A small image captioner, trained from scratch.
Model: 8.5M parameters, encoder arch vit, encoder norm rmsnorm, encoder layers 6.
Training: muon at rate 0.022, 7400 steps, batches of 128.
Data: trained on photos of plants and fungi (iNaturalist), 90422 training examples.
Rows from block 3 of the text decoder, named by matrix and row number. Rows with one number belong to one attention dimension. Each number is 500 + 50 x the weight over the matrix's rms, rounded and kept within 0 to 999. All counts start at 0. Numbers have three digits each.
# q: attention query (decoder.blocks.3.attn.q.weight, 192x192), inputs 96-191
# k: attention key (decoder.blocks.3.attn.k.weight, 192x192), inputs 96-191
q.47:411491528407580562473499438506473484543451543480487534551510594497505477500428571498523494397448556471506506597506551429558582572604464603479503539457477489535574522533471522530445484398467523484507572503555525485487496538565426552539503471562548403486417409512497527450516468554520474565
k.47:530505467576498422536394565513542455579478451400452458473557539446436423447567433580519519577511530487490476559461297494580585456418450511489432487442498561538517524466510445474502502481505406523580494453475525487505496564545442550407481519465428529469511493485550470460519411489515574465
q.48:558518440535531483589552494485595454509563511475493540491469519469475511507494482367360537533502342449480465513536490505485419507487462437529538440570490481489463455425479507511531577491501493407486532480456477531560588474485507505601440481503484506391465486538594546489452500541509432501
k.48:536560496572488425484372490446480532495491540474496506468579453513425479515504525525523547495394525533511611512514518554461572493606541465485524470611466531354476531571483569541462531455454528548549490423494589550523485473481483508503505481439527412517486493451455507389511411464447492483
q.49:560513588587501506431502495493451540430492504588575453551631563491382484504469523497544559383535527583450379501520596443478534524469541542462500498526512440552436492491459544515525487452473513588530432477402474510512575377536488495452462479544461466625500461445536539554454453494518639455
k.49:438490462387435465406521437496449465562445513513397516421508523496506546497538505419510438527506463491494503518499483501582535506558441507462520601526543454641491408532484544459431554481539576441494516509502481402427419523572496472451501518495492526545502426605516521453457423488571445492
q.50:559441485583539432495443471454547499525466545474443608446528514458524618478573395457524528543467510494480489490446536468507445538564497497487431491504570497556381540534580445611418529413492458430538456478557506507409551498484629463392424467520553487472533390567475506370453544544547483508
k.50:556485488504529520456517580453519488499466450455499467581476511499507417375360487486587523454485486403507435522543529587543541532498572347528528448596458508441447483544398598508524521454362656540500486497480543500508523451488535490549520444492484450579581422495502540633409561567470427425
q.51:412568540395532545526465513453412407451471520424548516517542476648499443581503483500494501540496528429544557545550474533538443516493508530550455589472492478480487487449480526451547520517514484476501401476495410493473517467455517534487484526430468510503467501428475401500571566476565532567
k.51:396586552563535552522509505587546507421527455572549470500568460427518545538479436497535510462464486505440629545482470441476538449391401582513498438515622386504504509528591484575494463538582502625496475518547492559507529553469565545445653406443459542458463554535565445536558469418403563455
q.52:494428514454436545517511522558557430480535652510484428563461526509514546449502568462466530534557474495607550518440401485467537445537546522438474511560419494534523430375486512457493393533423457455507499586530550407520562498583476576481512594504574450542453492503498439500484394482588455549
k.52:481553550428435467510584500471491475533420464519544511465567495402494449485532561495543471552485563539458584417579475539496409466574414516453516498487527534562490481490578398440522392501515501568421431446486403471546552475510452535508472562472447554438507525513575550447563552461511520516
q.53:454535569586491476555454491453427447518440533510450509530455505489513547469546512528484557513393490538485514531578421501466505568444546552519437460487469452439473514558515528529498503544398385442470483454631473472520498525527563423495519404499439547546388497606603512466566516436512548521
k.53:516454506532506580502534462606579440502455482487591485560602538502506469458461489455443436513486494468485502518480476481471495513448549518487522538527407523517465515396425496520478529448530561453598418474442533521515592507601545505417490516453510441530566536432516526578471429516486457561
q.54:480506480474504428555557468463472510512546480438530489616526503442517520520530541435503557496478507501479582390450496484507603472538503458562496470508526548445471461547562521445546513472585479543463492578452524550493445514518458470476483553496494573519432528501554547490576513478518527525
k.54:450486539482492598480512470532450429530509490446496529584482502486405489527521528406490543485494474491452467473467401430501447507494513490488464509516524533430444508528437571451515490543475445558431452500518515442467511477586533528449505452582496514569541540546499530541570594386433511468
q.55:505609501624457484548587558524484487559399502488487497543510451492464557506482450417505534442598538522519496504470506475412542501442574584545522491569459492504508520524449478500517569426453508408361575544530458558580540483551468587424451492509515515468414461541425546481492542534538479436
k.55:436581556473438499465526504544474516558470449489403554535429566463521490455516447512469527386473499503524473469490488541487585566561520530529484536454578567456438482511565484578508496551489427517478469434526509577446468454555572533542483495550533407547474482497453452512476500510521502579
q.56:446544524595527443551460482489485466504566458502534515470438546502463517468589438549515483522493540527450491506406576465474467470546495504398509509474511486560565497476583510536437472429439537451396474527542503514445514459529553574490512554526501589489398477453525530458523489516544450581
k.56:523476482441462452451501512421524493529552485537513536465590501547568491528412497481468454382541443468520574467517511482583429537457540397431484601509501450576415474477556569480504530457503526516549479403509417538459518423443526542528448494555419502460591420490541508611420522489529523448
q.57:432597511448508580490458397602590500465472446449575486399414469543535582496454417497532502470506524432471393583493576572474540646450560472519535457519413428534525419486483573526496412561432457516504444518542503414582580435533546547576499502510542574582479472446569473538594566502547549521
k.57:525496479453424443539556603524531522508615488498480488416581545611541520457490478533498359525391511501518496472560529448455515486510374434481493498593531504531553542494507523493465521454515542480531537464526387535411534524549522462475520459457570522461570441463559542557547356505597639514
q.58:435454549537604496524564661540581548483528483591485552507456483465482512453524450470484524554565449633440547435532539429452452500498499493455506486428473444572471567623435495417516502512502568497518451419557521564442516385527534667475483514469521465398493564490501421477442493532537538611
k.58:527509481444462466462416419517501526494549537543480469509582479493543408471517498521562465533505580458573552493578442468544512504464585505518507548473427412560551546424590430495510501445453522544537444520519485460536442375504558537551477459412640483501534518507482476549473544424581560552
q.59:461518483508556533439497428488390503489518488583569536464385469503507495512434514511580453472483490450430570557539522491507571594471453497478540422439588505424490461505518542459510566526503528581452534463437440519425530508586509569606505480360564437481469499439486386511534527449492476544
k.59:483506496515535461425435474580486443474512446560534502501532545547523590539419539504424437471511535462491462488569471448397514562531505468600425559448521556490522439429522454533501506558486521489549524507457467537435452526405469523507478460406493475536437488539481463527500591554581548418
q.60:511475408528493427422533552544479418456534558464514491439541543481483479553537482504451490518498504496536402497459487500505529571315478498424530524471412464529533432483452582639551459521547491502508440519572515487594465569601448531526387545474512546548484330533451523488448509513455532466
k.60:582458559434436477507493510501513524552390517410573481486483551591489490469482501483545448521524439493490472516518450485422481510406554508454527528561465486581489472522530404456588412443533411470506535421450587439540534546512513505550505566559613528554554501458410557415412453468542473552
q.61:495471500463369450512418490547414568496459483519587395536466526552498555521407481513522565522503545472486417577525441460567559590552467623434519540524494513480509506583456521530515561487586499489543538532474461497427459484449493406570504455398536446519556450575507445487512569542459561428
k.61:497436487563553577498575402496482458496543463462576517494481487461520500447536458452525541564506447571500488448458495578483495504448521443628485460532594502479483509456499493511518502451521564476544436575477449522426587471529428536566536501537422479511508543464542435499503502444477520613
q.62:427469532589548499493527445577445429464526473591412483533520551481480545461468511457452483476492528480400507586436497506498500508450604623461486602551476525572463481447488419583441649462535490532536484457503550513487522511514503531565507481509450451480465551485426474499491478547477527445
k.62:419490550540574557557542365512549580448471516500492441465527634549500469427524469706513452482482535570523424438497498500588514432486451530490520551427472504501476467491420478419427488545494534482403462524508479535565425478470580534514441458459516473485438559539422523496522470448567470558
q.63:441501550510615442613470398515437555569494444516480508412498503436529555538505475454530641453480483422553477461480494515516461553481512488533525423545482459542499498444560481580505470526527424469534503520426556447494498411522529471444444447485496484551535454509536564481564547518489482496
k.63:482445478513496578481518496480529507497454556512553501492537522508520484396393449577495541509483530546497504579560510535511565531487452457507476453599485477367545522519510491500517467493511570503580473474492461561363546506510494477524469427496505481470558440386478488475506512427631544438
q.64:456600458508440456567459499547463455614558453590442439473608443608470569435543563508459463523491619494523496516464580515413497473468511495513512534482480506501430491603537463540541444507563459499533461527500452473536437462570485521456456487431465508485431474472567573524488485399560414557
k.64:497595502477551458447495598532560516478499552521462512506445463493502474471464508491471534415494563410512518531550579505558393507493528493494461411490441589650467542537492566525491512585595551481515424456493395448508518530607435601520531506440562515488517512490444503552412469385437384525
q.65:501519440499566472478482388515371562469477477560389494482532559533478540539490424455479435565511452505388447610453520494518546539494499522654400521544493509462460550439635428479531458540563493536528495410464467575408641573436346461476527546510490484522588563494480462413531471657503566446
k.65:543497496552497436555571504569445438486497470475548581567473606439508511423507587550463497472580525439442465518440498480506493403448405520467444507505594430460550515443547575515398469556458540496416422465567585556566511527467590452535509546477454506513438527476447507613547538542529529553
q.66:480563523606517472462492497444474483541470469491520566577453415444451546504468498502478494529504534476460522496567435464533391559566495547473572466507518448432478556465441577497476546517430562478472484544553621518517534500479457408404460490536493507510490473516467489535485467505606486514
k.66:448473485412458486442545487511467478522464472504537442564474539450592510471470460529479539531522500554486535418553563448533530452496536537608461480579504597558471441512526519572470545446438483536413506429431523571547467472588527543454529505549511519478603575473572563486437531570431510472
q.67:407486430496457457452663498477529464484447496340561535516499596425516502547474486519512427511521509610462482560566521367500508507497582443448588584518497514468510482479446437498390476509535504584530477546471483592482543407474418443507401551413531480437399445490596484449476510536526620514
k.67:545590563475481450479501483455449405575487460551422557476510572541545530478570528530580542500505420548457467532497500455551480411419548561523488515531525505514514441503519474550526546453455511502544486408472461455497541436525548521528562526536521480599446595485595441480564518600456428509
q.68:539586575496540410504535464478537550501479484451524500530427542471389585421460458519496532543541484582538459584517431410553469411548484565483535476567583506460486458447518587504580492501444549495480528497485498471408447495543493531445490511543503477490523462545464379555597448494553521540
k.68:513560500524443502315525539612439469554471467549443507460553445470424443391465531554498557492466525554470557463517403563510517591520456552616516481561441576502503507457468484496394473487444516508475513484519626452512529455513481372503584487556479520527466508425576542466588374396527592445
q.69:478428467435499522533496602446511571593517586518458443420551487469492498446512663526493490594552548446555538472523476442462518474499596577434434529482473491427504529518460545470509465521544499521561530449391515515425434531553467454430500458601539477521550507543546374460519485586441471494
k.69:552480475585614533478537445460486505480534559494474563507433422485513516480470567505469477475449540578464540537595515465470502534492456494550446525513468411455516519433514451474527382433471559496571499445498507495597583537550560480477480548483576560529475453492436511490507486470468411608
q.70:496515507507474506541527475552486515553510490477463482443560572471435436513570459575497468530572529532437510430561449474458428491458559411492545528543469508540536447601493483454561494526455484431501460495503470565531453501466528493595465464493472483467495499474423514503530539460511526542
k.70:550554528522525521511447495515449481481463558520447542462559582520469534490434436431503535531526465537477484498467517483539536483463585570470450528488551522557556548508490428521535545470546442488606492569474531398482582469533464468494496518542476542471558547553563458531477454490540505472
q.71:454564488498451523451503569549498573485549404507568470482544530517530462518447550519541540485441539467569459372504484502548583428508421469556419555481584527509466459484498517501460472556512516558552482573450434473588583497447454444479592502485549515547488510529473477525499498504551458465
k.71:475480515466470534455497458592483465482563472494439555549486422429419535446514549504535467585573507447465529512515430486447490484563521504451487525605438517545503498559486493546515565647565507508379485524446465516469440474546483586547439540510469448502468524456439439514577499443470525508
q.72:523490536521518560454498550517546500460492520537504536585507519570509448479439425554502483561481506487460459486536528499499376445475565538458474490513499481496520573476474471468528478433511509610444477430485481485441555508570529549466509519499517518493447474528474511474442493497532480421
k.72:544475555459441404477475520546466480482475450459442437497471513465458491473514439431538538510486571456564513520519429591484474463500458493482585502424555478569522401482557561556522492476489486490564450545475509584529406487462518489516511615557455509474443518558568573478502433458494500485
q.73:439563479445420521463518545407494477532434500478517418601411512557518512517499598486387446599495494577516474584514495488591556455489502434442577536541473511462546480497541493521365548513400436510527466493505508438522489546471416478502417541474477528523473581501488561509513511485601499462
k.73:523443570562611516530567450526462464517581455568551415594472527436521502489514486568477415523547488552541528485456486468449471481401561535443591531525510549514498504485525462386535494542541482522415432466543529477551553485522527518511465504453490497538442560589445589434550483500400517506
q.74:548501510396571486456536483458489526465457455433556473520508566605502518499519441483512497538496522513504495496486548508552522455499491464468485555486486448505565457444530463492515440425475550560465440532456514431485567465580552503494543549545444534451500574504438545526487452574608487493
k.74:425519581514384425493519576545424572490568377524479491443430422449454535552513456507600514554477515512505442546494462458560415508475460500459532530479519475477539427534440481578443451508435476489513485488509521569437532414459531486533554470470523528512457548549591526500495458477513589483
q.75:471534488532521501424520431530552442472524492421531501567487348456508475614548516534573545541474474552563512497489485528495490487510405538486449428521582493552494510471469409405434442471531531462538607451434504537465494596445463425547561410590445557481512522458446581516419513569522520470
k.75:511409456582514482495496548555342548567493515509433483489441463537521468542522467402478535526450467565447567479449493487532540456483528562500461448482467445427463467493534534562643513485473455530551435401473527555537438536438529489556439514527488494464527436470442529476423587521486520498
q.76:525506522454459565590553504461536585547439498504470458484548482535508465475513565540515421468515572519422471426498569468431509503490587557442608557495413529534495523531552462528525555478499482411483509455471580533451408500540464587544537556408527444524430363522483349498559489615493466587
k.76:444662503526540444496483519504537550560598512511544603501541596540502485506413520577565482446500440522548481488497471542401517500512516451616442534419523468628460543474597389465567499547511533463500429500501467377523571513503508385532527544482558475549491559384462382501538411519507390493
q.77:529508441546449534515509538503543541523429567459490449496461479564453597578433449492509456585546516466521499499506415389435506553469465547515554526459447417468524556525462456494433460532586541563611546541490560484502438477436470565490494540496497467450500505456551449499469555474538561493
k.77:437473484572470520542446400503447449450448466491517618546460417434607494423517471528548493554513475588539530441495506463458532439469438483601585431550593498518539579550548393471509681495499502578512402513511546504495510458530554507488562583377578481448538542519492479450491506500508465504
q.78:516467527451511408469465526470478444510473522624502521452513478589415535509564583460439563590466577456407450481509554444568513563523494499592520476475513470427554491503401552457445460547405486591526605508618567448566550454453384547471576550442479483533480450504478490553622544483540541431
k.78:517418485452552504569530486449494461480423594545525481458471496404538545536461502506426541542496404511452523570497495449472486501492449484520517530563543529550439550511519505458483481547462552604434517400581463554495514456558563548540521618561553500536472441540574468474469390492509552603