python train.py --encoder_width=256 --fusion="cross_attention" --label_smoothing=0.05 --decoder_norm="layernorm" --decoder_head_dim=48 --decoder_fused_qkv=false --decoder_tie_embeddings=false --max_steps=7400
Rows from block 3 of the image encoder, named by matrix and row number. Rows with one number belong to one attention dimension. Each number is 128 + 32 x the weight over the matrix's rms, rounded and kept within 0 to 255. All counts start at 0. Numbers have three digits each.
# v: attention query, key and value (stacked) (encoder.blocks.3.attn.qkv.weight, 768x256, the v third), inputs 0-85
# proj: attention output (encoder.blocks.3.attn.proj.weight, 256x256, transposed), outputs 0-85
v.24:161067111090168139114057136162185130080159098093137121169167158082141134145153132120143154146149108126182061146113135127140113091114169142190085058122127125094124094107146094100159186174080142130216124120095135139127104079079239113190188094113158122168120158
proj.24:108102141102140126095155128148083128113139087116106127120158158104128085085117103110098141126174120184120066074192103151175178115184161122124138150164155144125125136099102149115112133118170108109138094138201106115114162209133107169153061178133106156206169142
v.25:096089088153156142129131088124115087103148141147111190086104139144134157026099089148112147142080133157111094166138079146143135163182093146120120099081177087089116091097075116132065048105097118109081138104165088114148108161157130155103106113177173124166167113
proj.25:124106118124079172092113134134154185123128102163150126153103055071146126160123133119146158043147139143127159117141126139099151088180079138110167126152090158142102168140118139104117176096152158099146073125204157094073133086141126096179136172119081175143116116
v.26:120093141108118104129052079111117127106089188161157154142142112127127156089107139076133142130100134179098128121149110158113166170083119170123125077108130129063149105140131119156092106135136079133117133139162108129096151116096136187104146111165094091191133134
proj.26:143119100166122191101118135151111129151131077145117119166106102102079187150125132170128107119155121168147210136146162084101125119168083156043174175096157120144049091115150113129104152149145099122095103111134208109106152088137140140146096164129126179178130146
v.27:041190129117134094131073080124161099105151077149118193103139132132178090135133129218173076152095121083126139110097114109076115121118181180115095138067116178099161143131100193109110132164152179143106171082239160131128140124101118133106154101136146154056104150
proj.27:185119149151138154141184174136093119121122135122105089170141138121162088125128155115114118121086114201059104104103171200127155119142173059156169101153130087116119107135141097108149172124153107085133098148113160160129140105134136120115102144177146112148115115
v.28:144084116124131103151129082151113116148189131145075162123151168161197137168169127169117113170076155166160062233123187150174105121106102137119184134177122121149117062072117122114140106122151110121132085070188169114141100111109086101044088133017080147136122161
proj.28:094075154208124180139102192145107122107087115126143091153087051113148143130180163121129155098120094079138139111085085139165148111137175091103078126146123211100145158171144107117112117088131112189122163184118134080145106132231139141147153111115169097155120125
v.29:130197156138115081148085101116092151111143160118128110154141140107171141114130124092121134144169082152098135125162116177172146133151083135130138124139101175122110159124114094164154141130122115072123125126146050135112097090065146108072184111093144121119129180
proj.29:127123176172129118141133152143089112106089156159131149159121084094122211153182162096146153154133091125114179092105090142123163117126122079104082135178074175142138127142148119149096068118154174119169193123100079111185152118155111128152141086106155108126146151
v.30:055123111170147103113094067120116143135120114119114191098083106176119078158126095123164123153143095159093049133170143041154164135112194078209121081141109189069120117110138165104129142139082174122063068135133133094092147095132146136103092134146167114191096221
proj.30:162113142100123150176148152202185084118119164171143148150114125127170050133167204169174114104065145126145160125160174080113144156104144163126169135122133158180169157164120182175091160194116171096163110122090102193156105123114171088167154121181106144130129150
v.31:145072120144163126116125130104155112108123128130118072148124092154117115056092072104142166131116126086062138162126121121108159085124073183149120114095086124103191092056143125136158073081144159138119099080137143136158138122141141140123054122138107092063085122
proj.31:177123095163116112107101139076096163152160168109142157149128163106105141112188136146094100121119087166150097166150128123117157106174117110112110134126097148135158121181170106098087144101146121184133142129110096142141101143110198122148104122155183082156174144
v.32:161138137134145112154090100127021145122109112114091159176142108169145143101133136161145097126111151159122120085113169137143080088138152110184179135107096125128109110136187195136147132117118128052128080183088153083085129125091134203091137134165084105120159168
proj.32:073143087112136167132159150162159194119066102073139141093105114100140150129087113102137118085106159141111140158118120080123130106066096128160155136080143127111125165149109141114156101164030164173152109092073137151133088095141096148144125154096145190148052142
v.33:137165173156081163134185126157173092076075106108098179142096179138136114194100122171125103088079154155128097143164102129066090113128140110152145119102076095154154117208172107176136123183079124156113107076094066146111093148142075120087174155194113126113154139
proj.33:109162149090098079166086157104148101158092101126121099106139070162099137111122116105118145085144144113178098091125102156125093142134085155116114124114140166088116141156137134179077169151138080111149154147146136135164127091187095187094093183159081110161117139
v.34:119088139052139072134112114131150159156080083232115105133163086157145154159116107134157106152130147112137092090148127160153145153095113082127124170162125182125173175157135137157064100089155083069081172156141116130138150144134142154091166174149131121119105118
proj.34:125146153170194168123122161144083172108151130184083134054154142116104133129151128166097145104153096146087099124093175112131128093166095106140134141133125168095148078116100105152170169112113089155109138099196146078166129135160130101121131155153183108071157087
v.35:146169093088109111108084097074155093163061130103180112121107056149145069174094108150155146097159162143143180099140124129121131091109103100175138079164142148056132066069132183128063145154164103102181184158185138157075131146186109179163179081134073059172174134
proj.35:142088135124144115172152106191146166164116100166170157137159128091103148099166052125117116130104113081077070098134174110065090055177112147191130158115153112099121113089152149128118103160167124116122100137091086064148123102138173109115115111133121170123105133
v.36:104112107106110173091134132205163115145169095120148139083103210119111159098098153159163117116107188108139116158119164117129041140161100165104174148108130148142159101139138075124139105159108108185132131098097056131144141117051188184121155085184120147167087112
proj.36:221136142077100101155132206098131116110134105145112147125077086101122155118123108120093151107133057151163090074140105191178140138137072188173080142150141146134162122149139121132092126117157068089105122121145081133157191080110176081072126159145144137123152129
v.37:128109182165054138110066115171156122113131140106125158087074118128160131098136207129081117132111175121058140169091241160139164114101113109148096122109138143133116170180197130090149151153095119156046180149160097144167094171144137124098138181137132076182111184
proj.37:169091123156084175094130175106108117130120122164139185100154136138175169160135121049160092172137116142147148155097076129106083084095068127185173155138123140136064103100156113139077139116108174123118068123120119131111144073123099134182170113191104166139153099
v.38:031121158148111150171125087146151130112089168128151125149061172077118100056146139120157132091090090077114114158106094059070195079162153125146088174131150187096116122150130091068134137138130136127128067083133087108151138156148111207137203108154147092128153139
proj.38:187101116117102136071119147165098137108151188176146128083164117132196191134173062151118104144104156103073177072129119139116083147165102110090150102115148129113123114114136166148165094185080131119140145155146142164141072120147139151100111118120111123109165136
v.39:093138111139168122171168195117165100081141081159133171082112111114114126184144147086174126140127130108114153131168058111100155138104164104179110114200149171114128127188157113119135151072087180089178146132116108097175114134159060151118079101134135146110090102
proj.39:168117124162148122070168152130096083162119125150121143170127138158169173113072156145149104123075126174140065131189094085141125168084089138049112080047107151073117131116148163144137136138121086098129165135161112111126113149181112186128056085128122100134123139
v.40:129102114091113130139083159110065111090113130131182135148091131129141123118115150170147135166113120097096167134140089104024113079076137172091174179068151101183117084166146050140094187182075195122154111223111156128106078114097119136153183087108089112106152050
proj.40:099075143128191155152122114089150089104141140162092165106147180105107147094129104149093131128127187140142144082088186078135108142089151121122152118184184095086141151113140111158181144161132112151174080084126168173171152152142104089169125171137129154105048125
v.41:099092156170182184117168201138171131121051110086167101132170152171143157147125121080110174081094127100180134127172126137198091146105101173063064135150149073152168209154096136147166127160133046133136112116149164107116113118095175150169191080105161156157117135
proj.41:199192098127142152142130127079075104127102145140147117173114091154068121110110090105148126102168122187134130153139155174142122215132117114156083196143137131099132106103133076142137205112110160152081105128097068094133198155132152160113130149090103099144133081
v.42:130124136154124132143154159150177203136101089134083175101148114097055126110093153131117112054088071147152126143112213109106114084124105118104061115182112134048145161135141114131132169152128164134173130094128173161128117102109170143117155114165163110090124103
proj.42:163111087102081132106159183119114125162135122102102130157144089133151091100132122142114149180104099128135108056154104175096114102158155122121191147129111174072126155167037161157194143113140121103168078072184133149146127131120187181146127182091087080126135129
v.43:138050164142090186175168128133122122091096108201107111111122093087148117062063131137065050125128115129042154078098201154127118143095116114156141135189124043143099163162112105130100131080117175210102129101123098186126098141191161108153133163171172159112106105
proj.43:121168099129096114103138149127048147165069059151125089115134192115169126130112134185071168169128134147226159121122099109131102181128066125107182138082133158143060140200209165118143180080219120100167173106154168203143119097073171141125156103102131177142146121
v.44:127126145143098119128117136150134121139180148081127103093096134112100073140138094060081148110167101168156126114137106115130145129122184122086079107095163155111126106143104111133200063128097080137129123158158118152115162105112111111132173096118080022093156097
proj.44:152108166171109112120103059211118101156118114104096116143168085142039120142195118115118151157180157123144091130117114125079123135131145132150116140180093178100118117118121143119096133152175123165168129114147103113090128092156104136097084086168123151186158119
v.45:145141127185093131097103108109059062104132120084103145100084133065099156120189091116130128117120142187115138075108112107129090134083146206142077159185135124105160082117094203127093139169145193121180117073122109126178163115158166102194096135163168136104152103
proj.45:132125115129094081183117160162193132179120114096113165138077105230157150091171120077175132072125063179129140140069113207092162109110068079116075148125168110063114189154098095140158099145167117094169063205167070108146123126147126174067140090130170139143201176
v.46:099094088086190069142174112138177097037076172128124111129177104152178151156113155181173099149141150133116102142087100115179083200093131157076177145149095125143103166186162136161115113129111113153108094115179125170142116150113158083152149125158128185119190104
proj.46:140147139108058187047125160116136120190128077131117124109089125133128075123115144079126143112042155174177160160156205120134137095154129141111158110164135119145057109154118118137145148092124083112100151182094127163168079141078085082137118115137158162077119234
v.47:074160104186126119124133139166113169081162184150134096126148155117125109141141175101117170151131128112076118094120105098096153099085101202135122128101123074155090090222143087167117117125124114182116105094065165179175200153154082123117092158101139094132104086
proj.47:160088171123131134165093118123134074151159114144093150155120094113113161089143175107117045086146119110164127164128140171091142199074158109130138103158135150089079096107173185174134089127125127123142128116145098185146142118172156147110135099177153087126225069
v.48:169120088038076139063085088169129154114168140121155139108094157133198123122147097125151129166117175147181159155087117154158132135152196050169147136099134122139156123116159107122153160077124172113151128124121078168117101122126043111131083121102131156159127137
proj.48:124111157152123112154106154147097142133163087141118140105143100125105104124099114102137091071164133153115116162133119084130109098143128166169131136077081162153142155063103069121085157120164137115084166152131160114154127105121130132213115094121097090119144080
v.49:195156142170056143117119111159120109125092145084145134104173051124091176146140174108110150165135124130104091176117129109059183127081130095151147095073112148088130138158099125151132144156126198145154184148128148085125093122089101115113122125153166100149151147
proj.49:045084146127151125074131209072106089127121173121134182135175109161166113128164131073174142096126126121141105156175124159102140109162106117110134093124068170127121123184129155166134165140110077117189095137120191131167150158076125138185113174214135085089109162
v.50:136077172199104125138095025134098159161145186153154097097146154136119103120115110114066087146072088095112089175112160135188161160189082094088164113170128132145116095119101143146151127092117164123116058130179156079101105113070090109097103142152116169067067125
proj.50:086160117102136169152115135168094070081104190096120080168103146107134066142118142137125121082102203158126180188155108084073109104124115083182162103104079098143137149153151124174167134118122153099154121075072164075165159096073150137198135161123069124092108124
v.51:137182170110028176093149078180105115084088141118119147073127138151124129088150136123144088160135138196126183166147157146121209136115110161098133158092172100193201096186155192158137101163120044121086150153171120138139149186123101156113132157136089119097085149
proj.51:116140098159171097143178178113078100099133128174161107122159167094138130143112098105081153107119173089184160128104143123124069123142131117141134121152123144120092099097148176082039121159122151156113092109129187152147101125114133183089139098136131134124170083
v.52:067153131108124135104111113122136171129193148179139136086180169155110137115101108175111154149128103170096104143162141091141180096121060096193129120104125207112083146140142113109124105091100102151132149185170092105093063076079109101103124134101104157160127109
proj.52:123086103141116148126089115157083083088105111156137118145103177054120081132143150142161104212143153133089118128109171081155167075151191125111177129160119139107123112082112144137101186186083107092075153179175196136146131156118117108153094104128091121147106152
v.53:086103120129138099145104096130121163178109175111125117160101107155115111097137116112132093139143117138142071092062161112139099133173132088164164127152133104140146100131117119129132129185092159109077150092136137099113148143121136139113169154120159130158106091
proj.53:161111152140067152088090111150122127052143125064178118107118151111117117131111139110153104087148129145098167153043129187052075146149050118202104112057219162215149126138120080177145128127123115116160104067108116167183152109107149117177112088157145163143161093
v.54:170117130147084071130142083145113147156071121130092182032107137176164121114097178146145057115121154180161131098122125123182176105122109102164202108111108127137157074203120112103134098162105076171151071094123141112145096111101115149098097143096093109132149088
proj.54:111186123102144117211114157128132048040139150088109108161122143093067118142186156116140158106120201096144115157087123083126102057158132166138179140129137115067113138146122129116126136144172111059118148121146109215142109105077149110115087065147076119121099101
v.55:118110132122084109117100149140149091093150151115131161122115142114206124177163110097133078132091119144120120149105145091113122138140152117172175122093148068111093122124170105125124127155095174068083152122183152150110089136115120094098132137174122120143117114
proj.55:065120145102185128139098131144127109173170117171120121100150188101084122093066132074138130139156134178147134146085126164119065145135105118174141075124136171210155172097121177121106138142125132163133088110130134175142134063210110173173137101107127149148113105
v.56:119189161109110058098111093117119074117124162159126139144046146100160126082159141110141119139178116129155144170108140134108177095098055133095103149153148114101132161165092098116166130197074116096148164186132123190140071118149088103127134048092138090122089127
proj.56:129093106147170160161124128135170115123135119163129119111148162095124142153093105140136146141118159188101074143161119072133059136143144130118150128145114172147127137076137107144145141149153162121151102085153136090122174117165103095152134171151143195180139137
v.57:106107121130119095156133125121097123114139125159116142093070103170189108115164116153090196110127186084086130100112099108143170121126121162126108106184132161103120113107154139158108183146126150081148088144084060138131100141168076105127125126193132136106138105
proj.57:130065158121155165186137121097144117122196116126077115127104151109150141114065126076104124097122148146092166171131157114111102104120127084119109133109110149125121160145167110134164093032114160122167125149103157067134092086150089132100131107122082074152141131
v.58:119130180144133163089091124154116187124136158155094100131121148171155176161077103130097091107086110159154177081142130139074138113098099105117105079199165124169115064196096111178114104080138109066206097130123150135130155124158092118146159127090085141170188153
proj.58:110159182143169132149144083141130177162154116153100138124177089131053123113097169166100127082105122154075118103110255154107212163126163142112132184123151113089125152110132140120032161163111155116097077207100071083121089155056150142161047136093122161113146173
v.59:127150165081133147122134147121145121152127093102110124174184103166125131074206158136118137083085085159139073126112125119110149154069104107160170093111131116150118157135094106150198105147119188144124070107098139115126092144092152049081146104141067157070127168
proj.59:165210169121120083121109117143153124124118165070167151137079104122142038108096156078124154119170121100131157164139114141144125131086141161136098124153166128148150131091118101208127182139160143120126118178169229090151157154131137166106182119118136105168185112